config.toml
image_size = 48
encoder_layers = 8
fusion_encoder_activation = "swiglu"
Rows from block 2 of the image encoder of a small model that answers yes/no questions on an image's attributes, named by matrix and row number. Rows with one number belong to one neuron. Each number is 500 + 50 x the weight over its row's rms, rounded and kept within 0 to 999. All counts start at 0. Numbers have three digits each. After the name is the row's rms in percent of the matrix's.
After each neuron's rows are labels from the 100 images, of 14976, where the neuron reaches its highest value: "top examples" is what is common among them; "patch colour" is the nearest of a few named colours to the mean colour under the peak. Only what is clearly more common there than usual is listed. The data: Sentinel-2 satellite tiles (TerraMesh). In brackets: how many of the 100, against the usual share in percent.
# fc1: MLP up (encoder.blocks.2.mlp.fc1.weight, 768x192), inputs 96-191
# fc2: MLP down (encoder.blocks.2.mlp.fc2.weight, 192x768, transposed), outputs 96-191

fc1.639 081:664341500518565545547484572515468483514477520533496355532493467391458484520527479537517547490497501481467505466532516482516584494547567508591570497472549579513395510519454524545572504455556466519545525498475503537469466473481471477471508497528451479494440578429488597550506510473518466500
fc2.639 085:518520522492583476583541507473483483520514515512539575475556500517525447383501483460545469526485511497539438590360504502555493494475543493480494475515489483515463525437487511450577549491478566601516473460600670515493511540559498516509543565497518536399589525521459491553484586499521542545
top examples: bare ground (55 vs 24.3); main land cover: built area (25 vs 4.6)
patch colour: brown (73 vs 38.7)

fc1.621 106:503523479498525456544655464489522534536539482481509484520467569562524532502413532478508523558509417489485430519454505560412442518425464476448562478501577427500433568471533504521604452530494474479437639496557551498506511522504481551536527385517505495424500559497459466514421479427510530467
fc2.621 109:573503517477507593514579466515550501513486499444506533492604533518506510519423461481617597577491488520486522476522544444436511491450539540533444526498556434536543447498486504527440450403530499467482512529511508610564473470591541476513535489525454521411450526477521568516563564483660497586
top examples: flooded vegetation (29 vs 10.2)
patch colour: grey (60 vs 27.5)

fc1.273 110:551478432446531482525565405540453452475554432456496484459421545565513470528480489492407497460471488499525576562457508535477461456404483512537449565501507623471554520476488502483510544448501499489524521487485548488498377578519517531481548359554498570405434482503559567518510399480461498590
fc2.273 097:485497720459516524446534461528547475483509488492437589571541462483544560589431547465470511487507447502466471517500481467405609399486468519457534580494517513468462501498497502509480542572382470500476518427505610470609538500469506574531492533511478522499500541439378394428467420483501421415
top examples: main land cover: rangeland (74 vs 20.4); bare ground (60 vs 24.3)
patch colour: pink (27 vs 8.8)

fc1.683 123:468407522485561509498511499536589499470503527587503457503528485482458569509484491543502495496481484420459549511504499500475498466550596504608536509536450551610598490404486475577514517462484493509456540519539542449493499557505531519548461427423504504508384495555462471431553410532597561524
fc2.683 106:555529587433529566581488579489520493554392513476502532484581497458470497472500443518462598520522479476543512494483563565507608500574465485438447490483498589522500565473533524542547545487500494541525439537495515439459612487444500475414459537498504505509588528570523517494543536510477496496
top examples: main land cover: water (28 vs 11.2); flooded vegetation (26 vs 10.2)
patch colour: grey (62 vs 27.5)

fc1.650 122:530488489561491569428459432465545515486520501431399514577470541479516534498463444476458555490572511504521549565501383541495480465542489414559495412601433457524530401504599559503490493443481527509542499486496595493585442526474514478478399553392469483499617481424579514493448422579549563385
fc2.650 122:495479528565490448451472490465460471428525396508562516503539553450569510497538437439541487468542551438507434546491505542476537524480498424536555547607409587443513585453453480579602496566487529488449461432519488487487504492502544571510564489391530519493614455464539452499463536506386445475
top examples: bare ground (63 vs 24.3)
patch colour: brown (70 vs 38.7)

fc1.688 077:454443451500451363437486493500511382506518416472468450495557494511519492575528443503519516486475429610586535478459479488447472500492478465529545547458595497550500521554482380495490453510504509407510509500512439472567520522517481515447497570536507539423492544486515506580502489503453391579
fc2.688 085:501499506498481434423455500571529543439448492531534470505550501465451535504549477584518421505478667569535444484565451496502535504500523489516517511515499480494499607520502484451486572473555467522504516515534500460592481517567444390451527487646617481537549537473527481557466483481491503451
top examples: main land cover: crops (42 vs 20.2)
patch colour: brown (84 vs 38.7)

fc1.402 092:458496502492607517471529503518469522533468447502526526535496476451412525463529494438572434477471349501507502541478594485555502486583537464484385501508552509507506493495470557416517552531397520433458499467520568481563490515456490697540533489472446438475494445483486452570518498518499549595
fc2.402 101:494514604583547580499532464527669548515533522559557500546497408594536457465488507508562463488488518454539551389465554441517507415444571453431626503423422433510510469450476489483478490509390536517531503453501441484475568502546532513564549508490640494441536487462544455532572441502442453568
top examples: crops (97 vs 38.9); built area (92 vs 37.5); main land cover: crops (83 vs 20.2)
patch colour: grey (68 vs 27.5)

fc1.516 085:532496486498491517517540511480432549484422499459606514493534549542505528251534523495570519606563409566511582484531548580522583466552498567555547478571490536454553565435353611395575563455484473541514563514495489505463533515453536541481508415477496505489449504492495497574524515563456447481
fc2.516 094:439481463468473524497585512525468522546479643491544561552525498539402509506506507480447495491517532469468502495451459507431566518515498525586462517509514468495504526489467501583411507474381502540488362543382477496564555509502493486578516546564498520473471540383528474379497450450531400464
top examples: crops (87 vs 38.9); built area (79 vs 37.5); main land cover: crops (66 vs 20.2)
patch colour: brown (67 vs 38.7)

fc1.107 116:501572498574396539498511411518490700485460595485467504604572547509479487540513509406508448571534593552453499492533500516444419535540526457510547503502455526449490444519511516509423442489493500596489477461446453519502510509518467490613563515540499508562500511529554493472520540515548539482
fc2.107 099:579487529567610498471508584497515508581490508409528469558514411491464478529499519515401577533496489424536534556577565514494496472490506455528501455355555504479504493517473501551514495475611490549501552634471475449471547505499536526533374432597484453504499485503514508443434415448503518529
top examples: snow or ice (98 vs 20.6); main land cover: snow or ice (97 vs 14.6)
patch colour: pink (63 vs 8.8); white (27 vs 3.7)

fc1.151 081:533417458422459500451508520533530521625495548420494524434575432628492546501497466475511478571478482468464497451480504563462491510531505456486499500446503500576516489540448537498544516498608498489495410533572526518500504430511489478454530517440517526540528476495563529470600528564492389483
fc2.151 091:567465567565523451439548477491554537459639466406529473551556461505438488484496446384523483493498542499453473534472558414557489485481527456495524565513547542448446514411455449406508507529581466513478467590480551546433497609472420578506458488455550445642504500506435450527527596500416553460
top examples: built area (76 vs 37.5); crops (69 vs 38.9); main land cover: crops (42 vs 20.2)
patch colour: grey (78 vs 27.5)

fc1.157 103:504548516526367552429469481528431476591555480479500503493490513572501459469453500514511518479579459586512504595458518481542489537425487444494396473515489490510470420523468467497486562517533506554414580490528500571473507510587524474434447482439532495528503456586499511516474517618461540462
fc2.157 102:508522452535479480400510491430455486445506473507508457545558537433514470458513495508580532536436436486491512423456422576521456517510536528514541503470565517516501533422508451492537469545467513501480529437396493554517443480480432483533548355495562486425449451585524527502500510476462416616
top examples: built area (86 vs 37.5); crops (85 vs 38.9); main land cover: crops (64 vs 20.2)
patch colour: brown (75 vs 38.7)

fc1.563 103:533458576497580538551503510558507457507497536495494523504505595483473584565559490501456537408490370472482503502473435592413573552498581397573585432496533591465519607488562464494583517452473514501586591450489535424437497528421508524464444505506479449469462456400549481554445517578524427501
fc2.563 102:547507481445513520498435451506468425500508484431461463508494483502468509535601459494427523473472499450474566457475434496501496548448452551541495489547496430417536493531457478525447558550549613535528536482543552532549487589509390477504559552567435516460531500492450449541459499450656524487
top examples: main land cover: rangeland (44 vs 20.4)
patch colour: grey (71 vs 27.5)

fc1.337 139:517578547441502493502495460481546486533492427429478497506530464440485510393506374500602546430498497479458523586445438518498632532595563532549434490526555538564441471486510473522550496536458507404563567444560460570496472603528517415430600495485510376422510501359540421511545470512559498487
fc2.337 130:536497578508463556500437466475528459590561524545511485538458511516527442510569490575487547477517426520409477500600414470496446510564600497451498451515484533559431465512545477555545566456450555489477451542477512447491483526553487437343549481435399466571420489483472533502548552493451460497
top examples: snow or ice (95 vs 20.6); main land cover: snow or ice (71 vs 14.6); bare ground (62 vs 24.3)
patch colour: grey (72 vs 27.5)

fc1.344 096:441585469500461577490532394561570421501521530461504587500536479449456500573489431485482437536543526539507525381549535399548543505483408482493499582504454457505541466599507473530472462440483531532477476586535459514608504465639571425503563494457538543535455475540524525420451525500494471490
fc2.344 095:505520472441576508477469450420443541557468492494489492527475598438528457494549536584470482497525464480488497464496507531431500523506533453503453560476512545461544482416509434391585391494426488518536475505533525593596470637579563554473474443479520585486514508517493543544538564410448520558
top examples: built area (73 vs 37.5); crops (68 vs 38.9)
patch colour: brown (64 vs 38.7)

fc1.505 063:356500520512545525509570491505421503490446483490532483375512514537452541513507543514529357487542429456500542495457535488477475530499502455564511506507489496564470527634561510490436456454481621532546532537490408490484481415386550509456558468508502509459434521527445467600479455559422502527
fc2.505 071:461394491479521535503499532427485457473433602553541496481499521480464458487488545515550424577581519563477515457600622612567523470488492553445463536511570501460452535419509421587558583542492516475551503478516610493573443493511491496543437592468518556549459523574504498500530494463594523455
top examples: main land cover: crops (43 vs 20.2)
patch colour: grey (67 vs 27.5)

fc1.713 080:499393553494443441522483560527551441502485550500550407532537532499515500587514373516505535459501449471514457456516507369523549528500577480494489514548564474484580568477472479458440581431494509348592526436538500460502492471501576557687440507592478529479497524527432454491461489560481500473
fc2.713 090:587537437484530483508457472510550596461493535482512541480534491361560479448498426544510478482491503514562492418508534552503445476548391434568522486523492478429468538506491495526499381359554526529467507540469446631534482513454508448440499491424495503601595532552504435556572429371479501530
top examples: crops (79 vs 38.9); main land cover: crops (67 vs 20.2); built area (64 vs 37.5)
patch colour: grey (57 vs 27.5)

fc1.14 118:530457536487597471441435507581538492557541573523510577507479542495519445475483454474513471505521585540479430373476434483547429490465455534501413447564506496490501492518510388404469644410541453498480564443520520526429471451456473564491430515507501490536494466480553497485487452443491438551
fc2.14 114:481430410506511516438426378508478413515389508504472533484554592490483478473497500528487470477521549555519504523492480461483514411495356567507555529511528557503555469463517501462438526578547463516418572535479532473384456462550566542505520536503479522530478456497492506594484505472348484545
top examples: clouds (95 vs 15.5); main land cover: clouds (25 vs 2.5)
patch colour: pink (49 vs 8.8); white (37 vs 3.7)

fc1.494 106:453516528556474561423501549546528474546514431494435540486388466452478469480496488431492470544535538470561494535501502511554522519452507573459467602491474489503538488456499496538599565483558460492422466501486494536410455467508537432548543490491495495620641499407507522472451452562530477447
fc2.494 110:533411456494456421438509471484419453489499534476511475573551504562534587460507482529482493565449535530409466531559497503336537521565523511481470489552377448441476468540416424520484421496511432487548524399508486673478536453466568464517561472466480400545513448445514451490577454530502502490
top examples: bare ground (85 vs 24.3); main land cover: rangeland (45 vs 20.4); main land cover: bare ground (29 vs 5.1)
patch colour: pink (55 vs 8.8)

fc1.206 133:509554404490513482549614522583569486468532525488412484550515451415470486501471462419437539465538501376535512550539524437545492508522500399482558483489515559508475516420496446560485461461484578494486449534523462534607626546462432453409539546545431424537526533595582589506486507585566538455
fc2.206 111:503464549504464508482529655465535448488490470452564528492491495490534440442513551486513512447483601491447375373450500561433497635448542538563516508535519476448482535498470418427452567447383536490491447466458498435486547487567401438538495446470477474516535570502483552525444559423595557478
top examples: main land cover: built area (38 vs 4.6)
patch colour: brown (64 vs 38.7)

fc1.604 066:517497561496644489493514508451493481573494678481564510515517458482519519422425437497474526552565536501520464650476491502451512468433504433529509446426513498472507440454493401440547456538523559521612628552488502445395467489497519439433509569453538589492582579524444457468441465497474464507
fc2.604 082:413441447614503527532395600481586597468513569594481475549558492553534522546569442526512534511534467506512511463548462569539462475485466472556402517441503488510557474438497564500496443542505469500493497535519490584484510484470526485430491629595484478492474433479614481543494496443519472502
top examples: trees (88 vs 58.6); crops (85 vs 38.9); built area (70 vs 37.5); main land cover: crops (67 vs 20.2)
patch colour: brown (81 vs 38.7)

fc1.303 112:646453483532450458523495478547510398513500417455503448507464505464444456574524500493515555469564410499493510445533547594443455474520504609434405425530543483501482493419462540487470555513455506458539462438599559499329506561494530403518472526533490487451513536510522452532497516499516468481
fc2.303 109:479512532495487430476565439459615516454565461544558472470490462481497512516554490569546492473502579424509579549511502497420547587555467549556569439403514501584491537484472488467569508492649463568500495542511349480493535511486569514474495495482455527547500528471632477548441537585556473516
top examples: water (66 vs 40.5)
patch colour: green (50 vs 1.1)

fc1.163 096:458534560497450484559595562443461480588413350526579520541533547388450487537567651487536556448561463387479542478450453485417527472531480520442522518453477589467461494438442426495463507448481500450539478575609485474522542538504454675540480591421535541454534519536536485506496536502488562585
fc2.163 097:413539496504469533507564593597560506496554498501510525546510495477484463455626508493425512537512454403490444448524404524458558459526458477467513513502463515563486462532412550541509340540456462483659386501559460507557520471434444459456451433420512585546431479510552494517508523505414525586
top examples: built area (69 vs 37.5); main land cover: built area (41 vs 4.6)
patch colour: brown (70 vs 38.7)

fc1.101 062:558430524426458531499524539490488464549492454549480530467508626514561384427566464500533494585500415533534445520554465448521496593469479481497476517429521489432457525568669463555492608485624519581496464529502487517532527466497456634489498504519493498488495444510528445448413515510538504526
fc2.101 088:574529465590499517507552483497520510505566519506629535498501523492502531532542412504470502453565619496487531477518474441467597462461500543540405488507500519422444484470554443526494448547561468555553453480525485400454464467449519478444481541509498429514519436516471479569515477576500458512
top examples: main land cover: water (30 vs 11.2); flooded vegetation (29 vs 10.2)
patch colour: grey (81 vs 27.5)

fc1.147 109:508481433504435516458458337500497596491555514527417601466547580558438386520502484432531431399515558526447549497486501487576489501448435575502538572529482448529628514436496443530530600540440521446449489509515462533547404562508532500527488442496487482513578473509502528540559595563500476441
fc2.147 105:497482512555439496463583478438540437457593463559492464527510436489550496544506494540493475490503464454559518507518511471555457373454442453520468489421542533446485515527558526493503522591379436514515480501470434433470489484388486469527486615497461510573444496606464499557515457431598502521
top examples: snow or ice (45 vs 20.6)
patch colour: black (44 vs 16.3)

fc1.333 104:514453435505501486476485485548470495587450478439488605479573540422443437403471496511480565508518359509400415496483463486494503541458463470452498471461470487564512374561469641506515484500399519419517460506504593511532514521469524472524471554421513492548463453383631510493622485556512541511
fc2.333 101:487499489391523608503437510404512569425512479498537441470508469523564570473555547604525513513501516528492442528407469506481523481541542560499488440418499505477477503504428510461483518551494379437423461512563418520483426561546496521513545509536414565585433436456535512487463505555470528397
top examples: main land cover: rangeland (51 vs 20.4)
patch colour: brown (81 vs 38.7)

fc1.128 098:565435518515446468503512400434544567460594444527500579563448420623450478501576523501516442479495503543507529513426500530445526505451586497499479533531497497502402509572426571503556536545429551533579545474396448590528447465463538553488475494570481417498457536385464482529504541452459491475
fc2.128 103:517508399488515560381482511355425503416498542487533510493556578496516489523565500532471492456471468518470598470459460493472410453566505512467472485492504467501529527519497522493534456450502504487550551461565481494468584477524464515462380466465533542459589506527491478523404541521455500510
top examples: crops (79 vs 38.9); built area (64 vs 37.5); main land cover: crops (51 vs 20.2)
patch colour: brown (74 vs 38.7)

fc1.304 086:524492426463457477511503500555515582649559474453543528547577504565407480437489538532501519550506470611510519607500505568428607479489438499485481476506536493459511402487458533561535546547476398506418488485468411506449439507487444452481477426545518579456478546595483501537517477563467531440
fc2.304 092:571508438498477632479603430497480589460468496483491481463485550466480531503525545636564509527448520475485511543522466531505580363519574576484399505523547559530476495569644352500507414434503479577549453455479510503519444481485542533560506568520458496451555371458497563484499514555513489581
top examples: snow or ice (78 vs 20.6); main land cover: snow or ice (62 vs 14.6)
patch colour: grey (58 vs 27.5)

fc1.429 106:508419480492420428454399431385411532543455470520522425494556468478452461473477528631506417513510510465506452405486396391506455453492456425447481579379500512461400453494539577448483489460488529511554509507477548499507491490471491473533493508581515550556501504529534435443442470423514523468
fc2.429 101:398495566518466585492463503537521533563522387501651503448586522586459548486472490428509435450516460491507480569555508511483558449502574420497517474623416510445514596559495505514476517505535469507459558487419436536488559471503401496495466585510564458423507457489559447538570541553435455536
top examples: trees (97 vs 58.6); main land cover: trees (73 vs 19.6); clouds (41 vs 15.5)
patch colour: black (50 vs 16.3)

fc1.72 087:480510516537482507536523468372545523552524581520512496484563502595592525481506456401495561485576430496576532504465486509520384532497533497436589552428485418452381507567491494377571529500432463512499485436521533505469525499514445581560455446504534514460463510518552478556580506530415567449
fc2.72 092:494474538504572503459537491584506470425495513431637499415435565495495362490493469461503415537456529515469468502500519405595491442390442525516499393516496417481450455531396487496468552465474495507504440459535490441495509485461399469543465528527499498464494461465578482463479509524515492501
top examples: main land cover: trees (62 vs 19.6)
patch colour: black (60 vs 16.3)

fc1.651 096:522565511505493546511502490470421442494540520530570454491552473547595525469515479548506489514481448507469553553521569517523517508519500435508517577474479608543524565495425532485438486479471554472648501508430522495580485470559529491524552322517466449466422371682564548449492468499439493552
fc2.651 112:417518509383554462593496467482478432341573505509455508521451477566461530497499539455550467526566552495550499488474474502433572433435543536497574502497457536513475563520554434406523406528480529389497548424434389440488570454492486587550540467534482523506582557493438540544429433541623521484
top examples: water (70 vs 40.5); built area (65 vs 37.5); clouds (44 vs 15.5)
patch colour: black (44 vs 16.3)

fc1.415 088:543530537513541545525492558512519551396510528444546518503453669612460480459489585485554552469494511468492467389440516475472455523401504483444437444497480422426506479532501471537458513457574464492508505565448447518424445517468528571564500488493393510489495458432512504459472512538482462485
fc2.415 088:518569423552485556558515517497515471477502394564391498513477481517456568486431488524515382595566420497525501460460500501462487524433453573547552495404511519433546465513489417506459429637480487580576519426504546520510503491530497512522491492625474469439470469411441488579411490541426488444
top examples: bare ground (63 vs 24.3); main land cover: rangeland (51 vs 20.4)
patch colour: grey (71 vs 27.5)

fc1.349 108:532416501439530516514471453496402475513472399483499466486456609602503436579533404490457526562520413488405513521444461604405403429559480564549481429530525409417517543470459526542499511449483537515507411414531455442472512470479522452484544497486463445526435476560541434476550512430481514583
fc2.349 104:505532415556508515396384579509430509403441470502521579542502477466581501492429552597505499499485480449517509502492499481554509491473527483491533517591523566532463443667486526532459491504463417496463469485406387505491489481480488540473502474428565479560426510443510467479548460491601486484
top examples: main land cover: trees (53 vs 19.6); clouds (40 vs 15.5)
patch colour: green (51 vs 1.1)

fc1.725 111:465541587452495463449512461507430484467503538450647499589554489455424519461515580470550485538480484519471471472473456498416438521433507555448384442558513546487490595599530416483418520469560542596496535449537517504447435535543486398487498498538530453510493486441551500519437477495483539484
fc2.725 103:459469478476487347480508474561409543496496526520418543503500564479491562467432420508491513511472520524461490473561536514428493552530497628533565441460496507502514482511479499606586604556560427530498584496502503427455492464572456492542543387503520522515524528540494548541530520506492497460
top examples: clouds (76 vs 15.5); main land cover: water (32 vs 11.2); main land cover: clouds (30 vs 2.5)
patch colour: grey (65 vs 27.5)

fc1.489 074:526460521525579462388422509559544474503459526467484499531485520477445507532584447448506499495559546443559461506494473498552518478516379551515587466515470461576477547514566476518526573470548415508458514478439457601476540432486511505533565579502595487547490481514429477496517479454489578567
fc2.489 081:502482563450535479465539462474408374447499438461481499476463468559547537457562464543608460508488526476466500567595452492472472462539538512495511421437466523544496445450518516533546582547497440432491546494485492455524403458357507414495424502398498435522495472457454479492526484603494503503
top examples: clouds (85 vs 15.5); main land cover: clouds (33 vs 2.5)
patch colour: grey (57 vs 27.5); pink (37 vs 8.8)

fc1.271 124:574516492489492545492509510476559482555442513559503452555586539449543509420483563500492485524452407542447549575564518503479433498395550537501537582449486531470517526514526563501481559514543440472536441416488460488433475516503491476513466513631405522554426487483577502604484456495482491352
fc2.271 111:505474484547458532501442499405468455463469559499479479540503508569431606568471604506487503409422609571462549460385517486483505597499554511580445406517497464471605526504441475519450491433446526528497470517444510435465469495586521514536479481516495504401491474533452487479476510425504504562
top examples: snow or ice (91 vs 20.6); main land cover: snow or ice (57 vs 14.6)
patch colour: grey (93 vs 27.5)

fc1.410 125:485462507481518593483491425550511523439491498447473522438514547492524560619428424465523473491468439451442418515448494391500493504405495476461614491455454531500581557447553507543494510446506527522526556512536538554501529465493469487466481511400554461505567568486512354380416546488540457534
fc2.410 104:442505495522533476423491507605518531475478493438467605350499469420385564458451404485496509491502410527484557596524486510592547455490488553564530478486442518515446456434542518531487421517512515443479495464533404432461532606529511524483538515536544481446499441536551578506494424521552542440
top examples: water (73 vs 40.5); flooded vegetation (53 vs 10.2); main land cover: rangeland (43 vs 20.4)
patch colour: black (69 vs 16.3)

fc1.323 083:416631503602574459580543534472517493587526491534554491463488530501492511468549551481471509450386540563563467501540596516495450535439563273524429465475513502445472410426489459524509485567508572496524514439482478505489488447529524492570489487507541536486501513438466501447453442533538458518
fc2.323 099:553523418516487590483619440536492530470464442506530478524519459484510471496465516506508498496512509477466512317423479479454579498528539576521506479500566588505466542487549582450503593537496500538497526505507473571476577542523412442430561504453437562572491509567617516531507471521518586494
top examples: flooded vegetation (43 vs 10.2)
patch colour: grey (71 vs 27.5)

fc1.654 137:528508443505577470516514535528402622316495476516558466478544440447504544505449530419400483525525489594517481451500530498548470520470477512431473494577533455483524582476500438523496438549475509554437567496513502529476513642419469489527469406466600492468425512462422516502466495425476549540
fc2.654 118:503497492521524462420417495475531709476414459531488459470571470453548467462424624506538447526516473567483517518586580501548411460557546431477476497441604460467590419513583516467467623545506454446548600443478533565505524476493497465486564493521341499509490540541489469523499477590507445452
top examples: main land cover: crops (45 vs 20.2)
patch colour: grey (59 vs 27.5)

fc1.213 084:557496524593455529443548514443559476540537426444443459451448485543372502408399464564528433527523446464480413478477518490510499495386429620422424515537527445492597499475509562573468483501538520549537454509520438484466481501505585490454421561492400474572470515539589545499441428499452592510
fc2.213 091:469465502442541542554389537517477595533499483552519676464417374524498472554431539524474404446454538490529423501430514512446323513537510504500504469505440419517599492565475525521543512516487413644437473575495546531516532514530493435471497463508538538584497485455521511481479477454488523487
top examples: clouds (57 vs 15.5); snow or ice (45 vs 20.6); main land cover: snow or ice (35 vs 14.6)
patch colour: grey (87 vs 27.5)

fc1.361 098:507555500422455464480521529446434479546551542457479493503403525480513478455592428418555482419516490486552374465485515512561416543519497534455528478534557484510458572541513451464527502458525407529498631513557502453456471500452428477448592536471421379462563619527530542446538505487486528434
fc2.361 103:499527444551481501435460467516506491435528562525564496572504446488488486590467568531371532583545450425530536510432581453518517482505524499541501509548487583435396511505496460552515473432452529459481512393513404535544485452528520444478425557482423488502606441529450534515398498584439489519
top examples: clouds (79 vs 15.5)
patch colour: brown (77 vs 38.7)

fc1.95 142:491528564489461491528505386506494405514562426574487480449579524514491518514597452517507495480583474493507601536512452567527632495403481491500544549584628509500536474421454556472527484612475501436610424508461540482490514491471596506495512541601506420577407506543531524451561428527480478468
fc2.95 117:459537498373504508495476500476433494475473508552461542463574455520490505513550373507441446489458413509475575445538538500504498525576615448478629503550483511426567478520462411454488460483440497570539537559502487462509507493509398546588415499444383552457464555491416531526533554510476423439
top examples: flooded vegetation (37 vs 10.2)
patch colour: black (37 vs 16.3)

fc1.188 071:521529468482538507476544529480472501500488500584419471404486527515471436505559441539399474573499505505518499391585514482477486488600422507481505492446496480541506566579546531459510406543472615529461509512457465475513514515518512548502381441464517545445536486437479527424492454505546465499
fc2.188 098:503390564584472516517517483567524507420526508497522466462511496464504509546444472528500462485443463522433456427522399510581562451486419501574549447479488518485490524488559559552437549396532589478517558466489500511453443436443578521444530497576530542525455503476477444515392477600450543509
top examples: main land cover: crops (45 vs 20.2)
patch colour: pink (29 vs 8.8)

fc1.680 060:498522518518402542466484523451468579426462445522580532511434535490490570518534502496500541423597487463583490506455513472513505499508488624460499458556458485456484434454413478502498516500496525571479431548445533516430508465518410501510529482539545487590517531519481513447434475508453519495
fc2.680 103:566541550458471529498557457500512457499438592531493479544329493526447447507449586477513504537553588471492492511542499488509539447453459503404500498532514530434518535445493644509495494527573558470498473517489510552560430449379520591435488443489534442487472591484499494444480508540451526500
top examples: bare ground (63 vs 24.3); main land cover: rangeland (57 vs 20.4)
patch colour: grey (64 vs 27.5); pink (26 vs 8.8)

fc1.662 100:450397421499372521596527643410516498499579589521443486552528445457574433526500504483503484586512492433562542483511499461491545480536573568505475483535387578495469523563479473542458427522520455551608563493570480558468542538497482482557490479482496481450524519538486493544484529606364478488
fc2.662 103:512562499569517514477421481438515475491533548441474529405423501449513640538482535539457513519555448497568399527517538534507520484541464456494521580500489490496495496533518466507494593549505570525611537489510414499501507534398536412432495386421429507542546421516558539562467502499494516520
top examples: crops (72 vs 38.9); main land cover: crops (51 vs 20.2)
patch colour: orange (25 vs 3.4)

fc1.205 123:388366523473459522513511472465521495537513517470420513434455537531432531526475483566489485530408601526601497537543548408444426454504474562541572610547510535486493571395520538484482497501372487523448452446522526476479505454493376529406446508439481542519566578431533550534486488430410552492
fc2.205 113:604545536566538480466538400526534570596468462386598554549506441472498328503497503507509460505461541472440536496396509487532498464473547516504579432492488535624530556473472513496498494506544494505497478395571489549515380503446514536460522550510328586502546508551440507547509505573467463422
top examples: water (75 vs 40.5); flooded vegetation (43 vs 10.2)
patch colour: brown (84 vs 38.7)

fc1.611 088:503417545540411358573455444570553489498526541448504505428501418349530529545545471444439512474501514503463560502395517536540577502505486608518448499471517493527504517497511504516504540481485557564451514522494508533497531567497552526559472487496450541523418419476460489476562539421505500577
fc2.611 092:524491422591505621633495546561391546512501481478507487523504467418490467411517517460586507408461575509499445499432536422478435523471456487519472511474496551519581534513531501441546576485477519473543493530421509465479545485471487494486422479379512495495572489550480497560564530456546501378
top examples: built area (71 vs 37.5)
patch colour: brown (75 vs 38.7)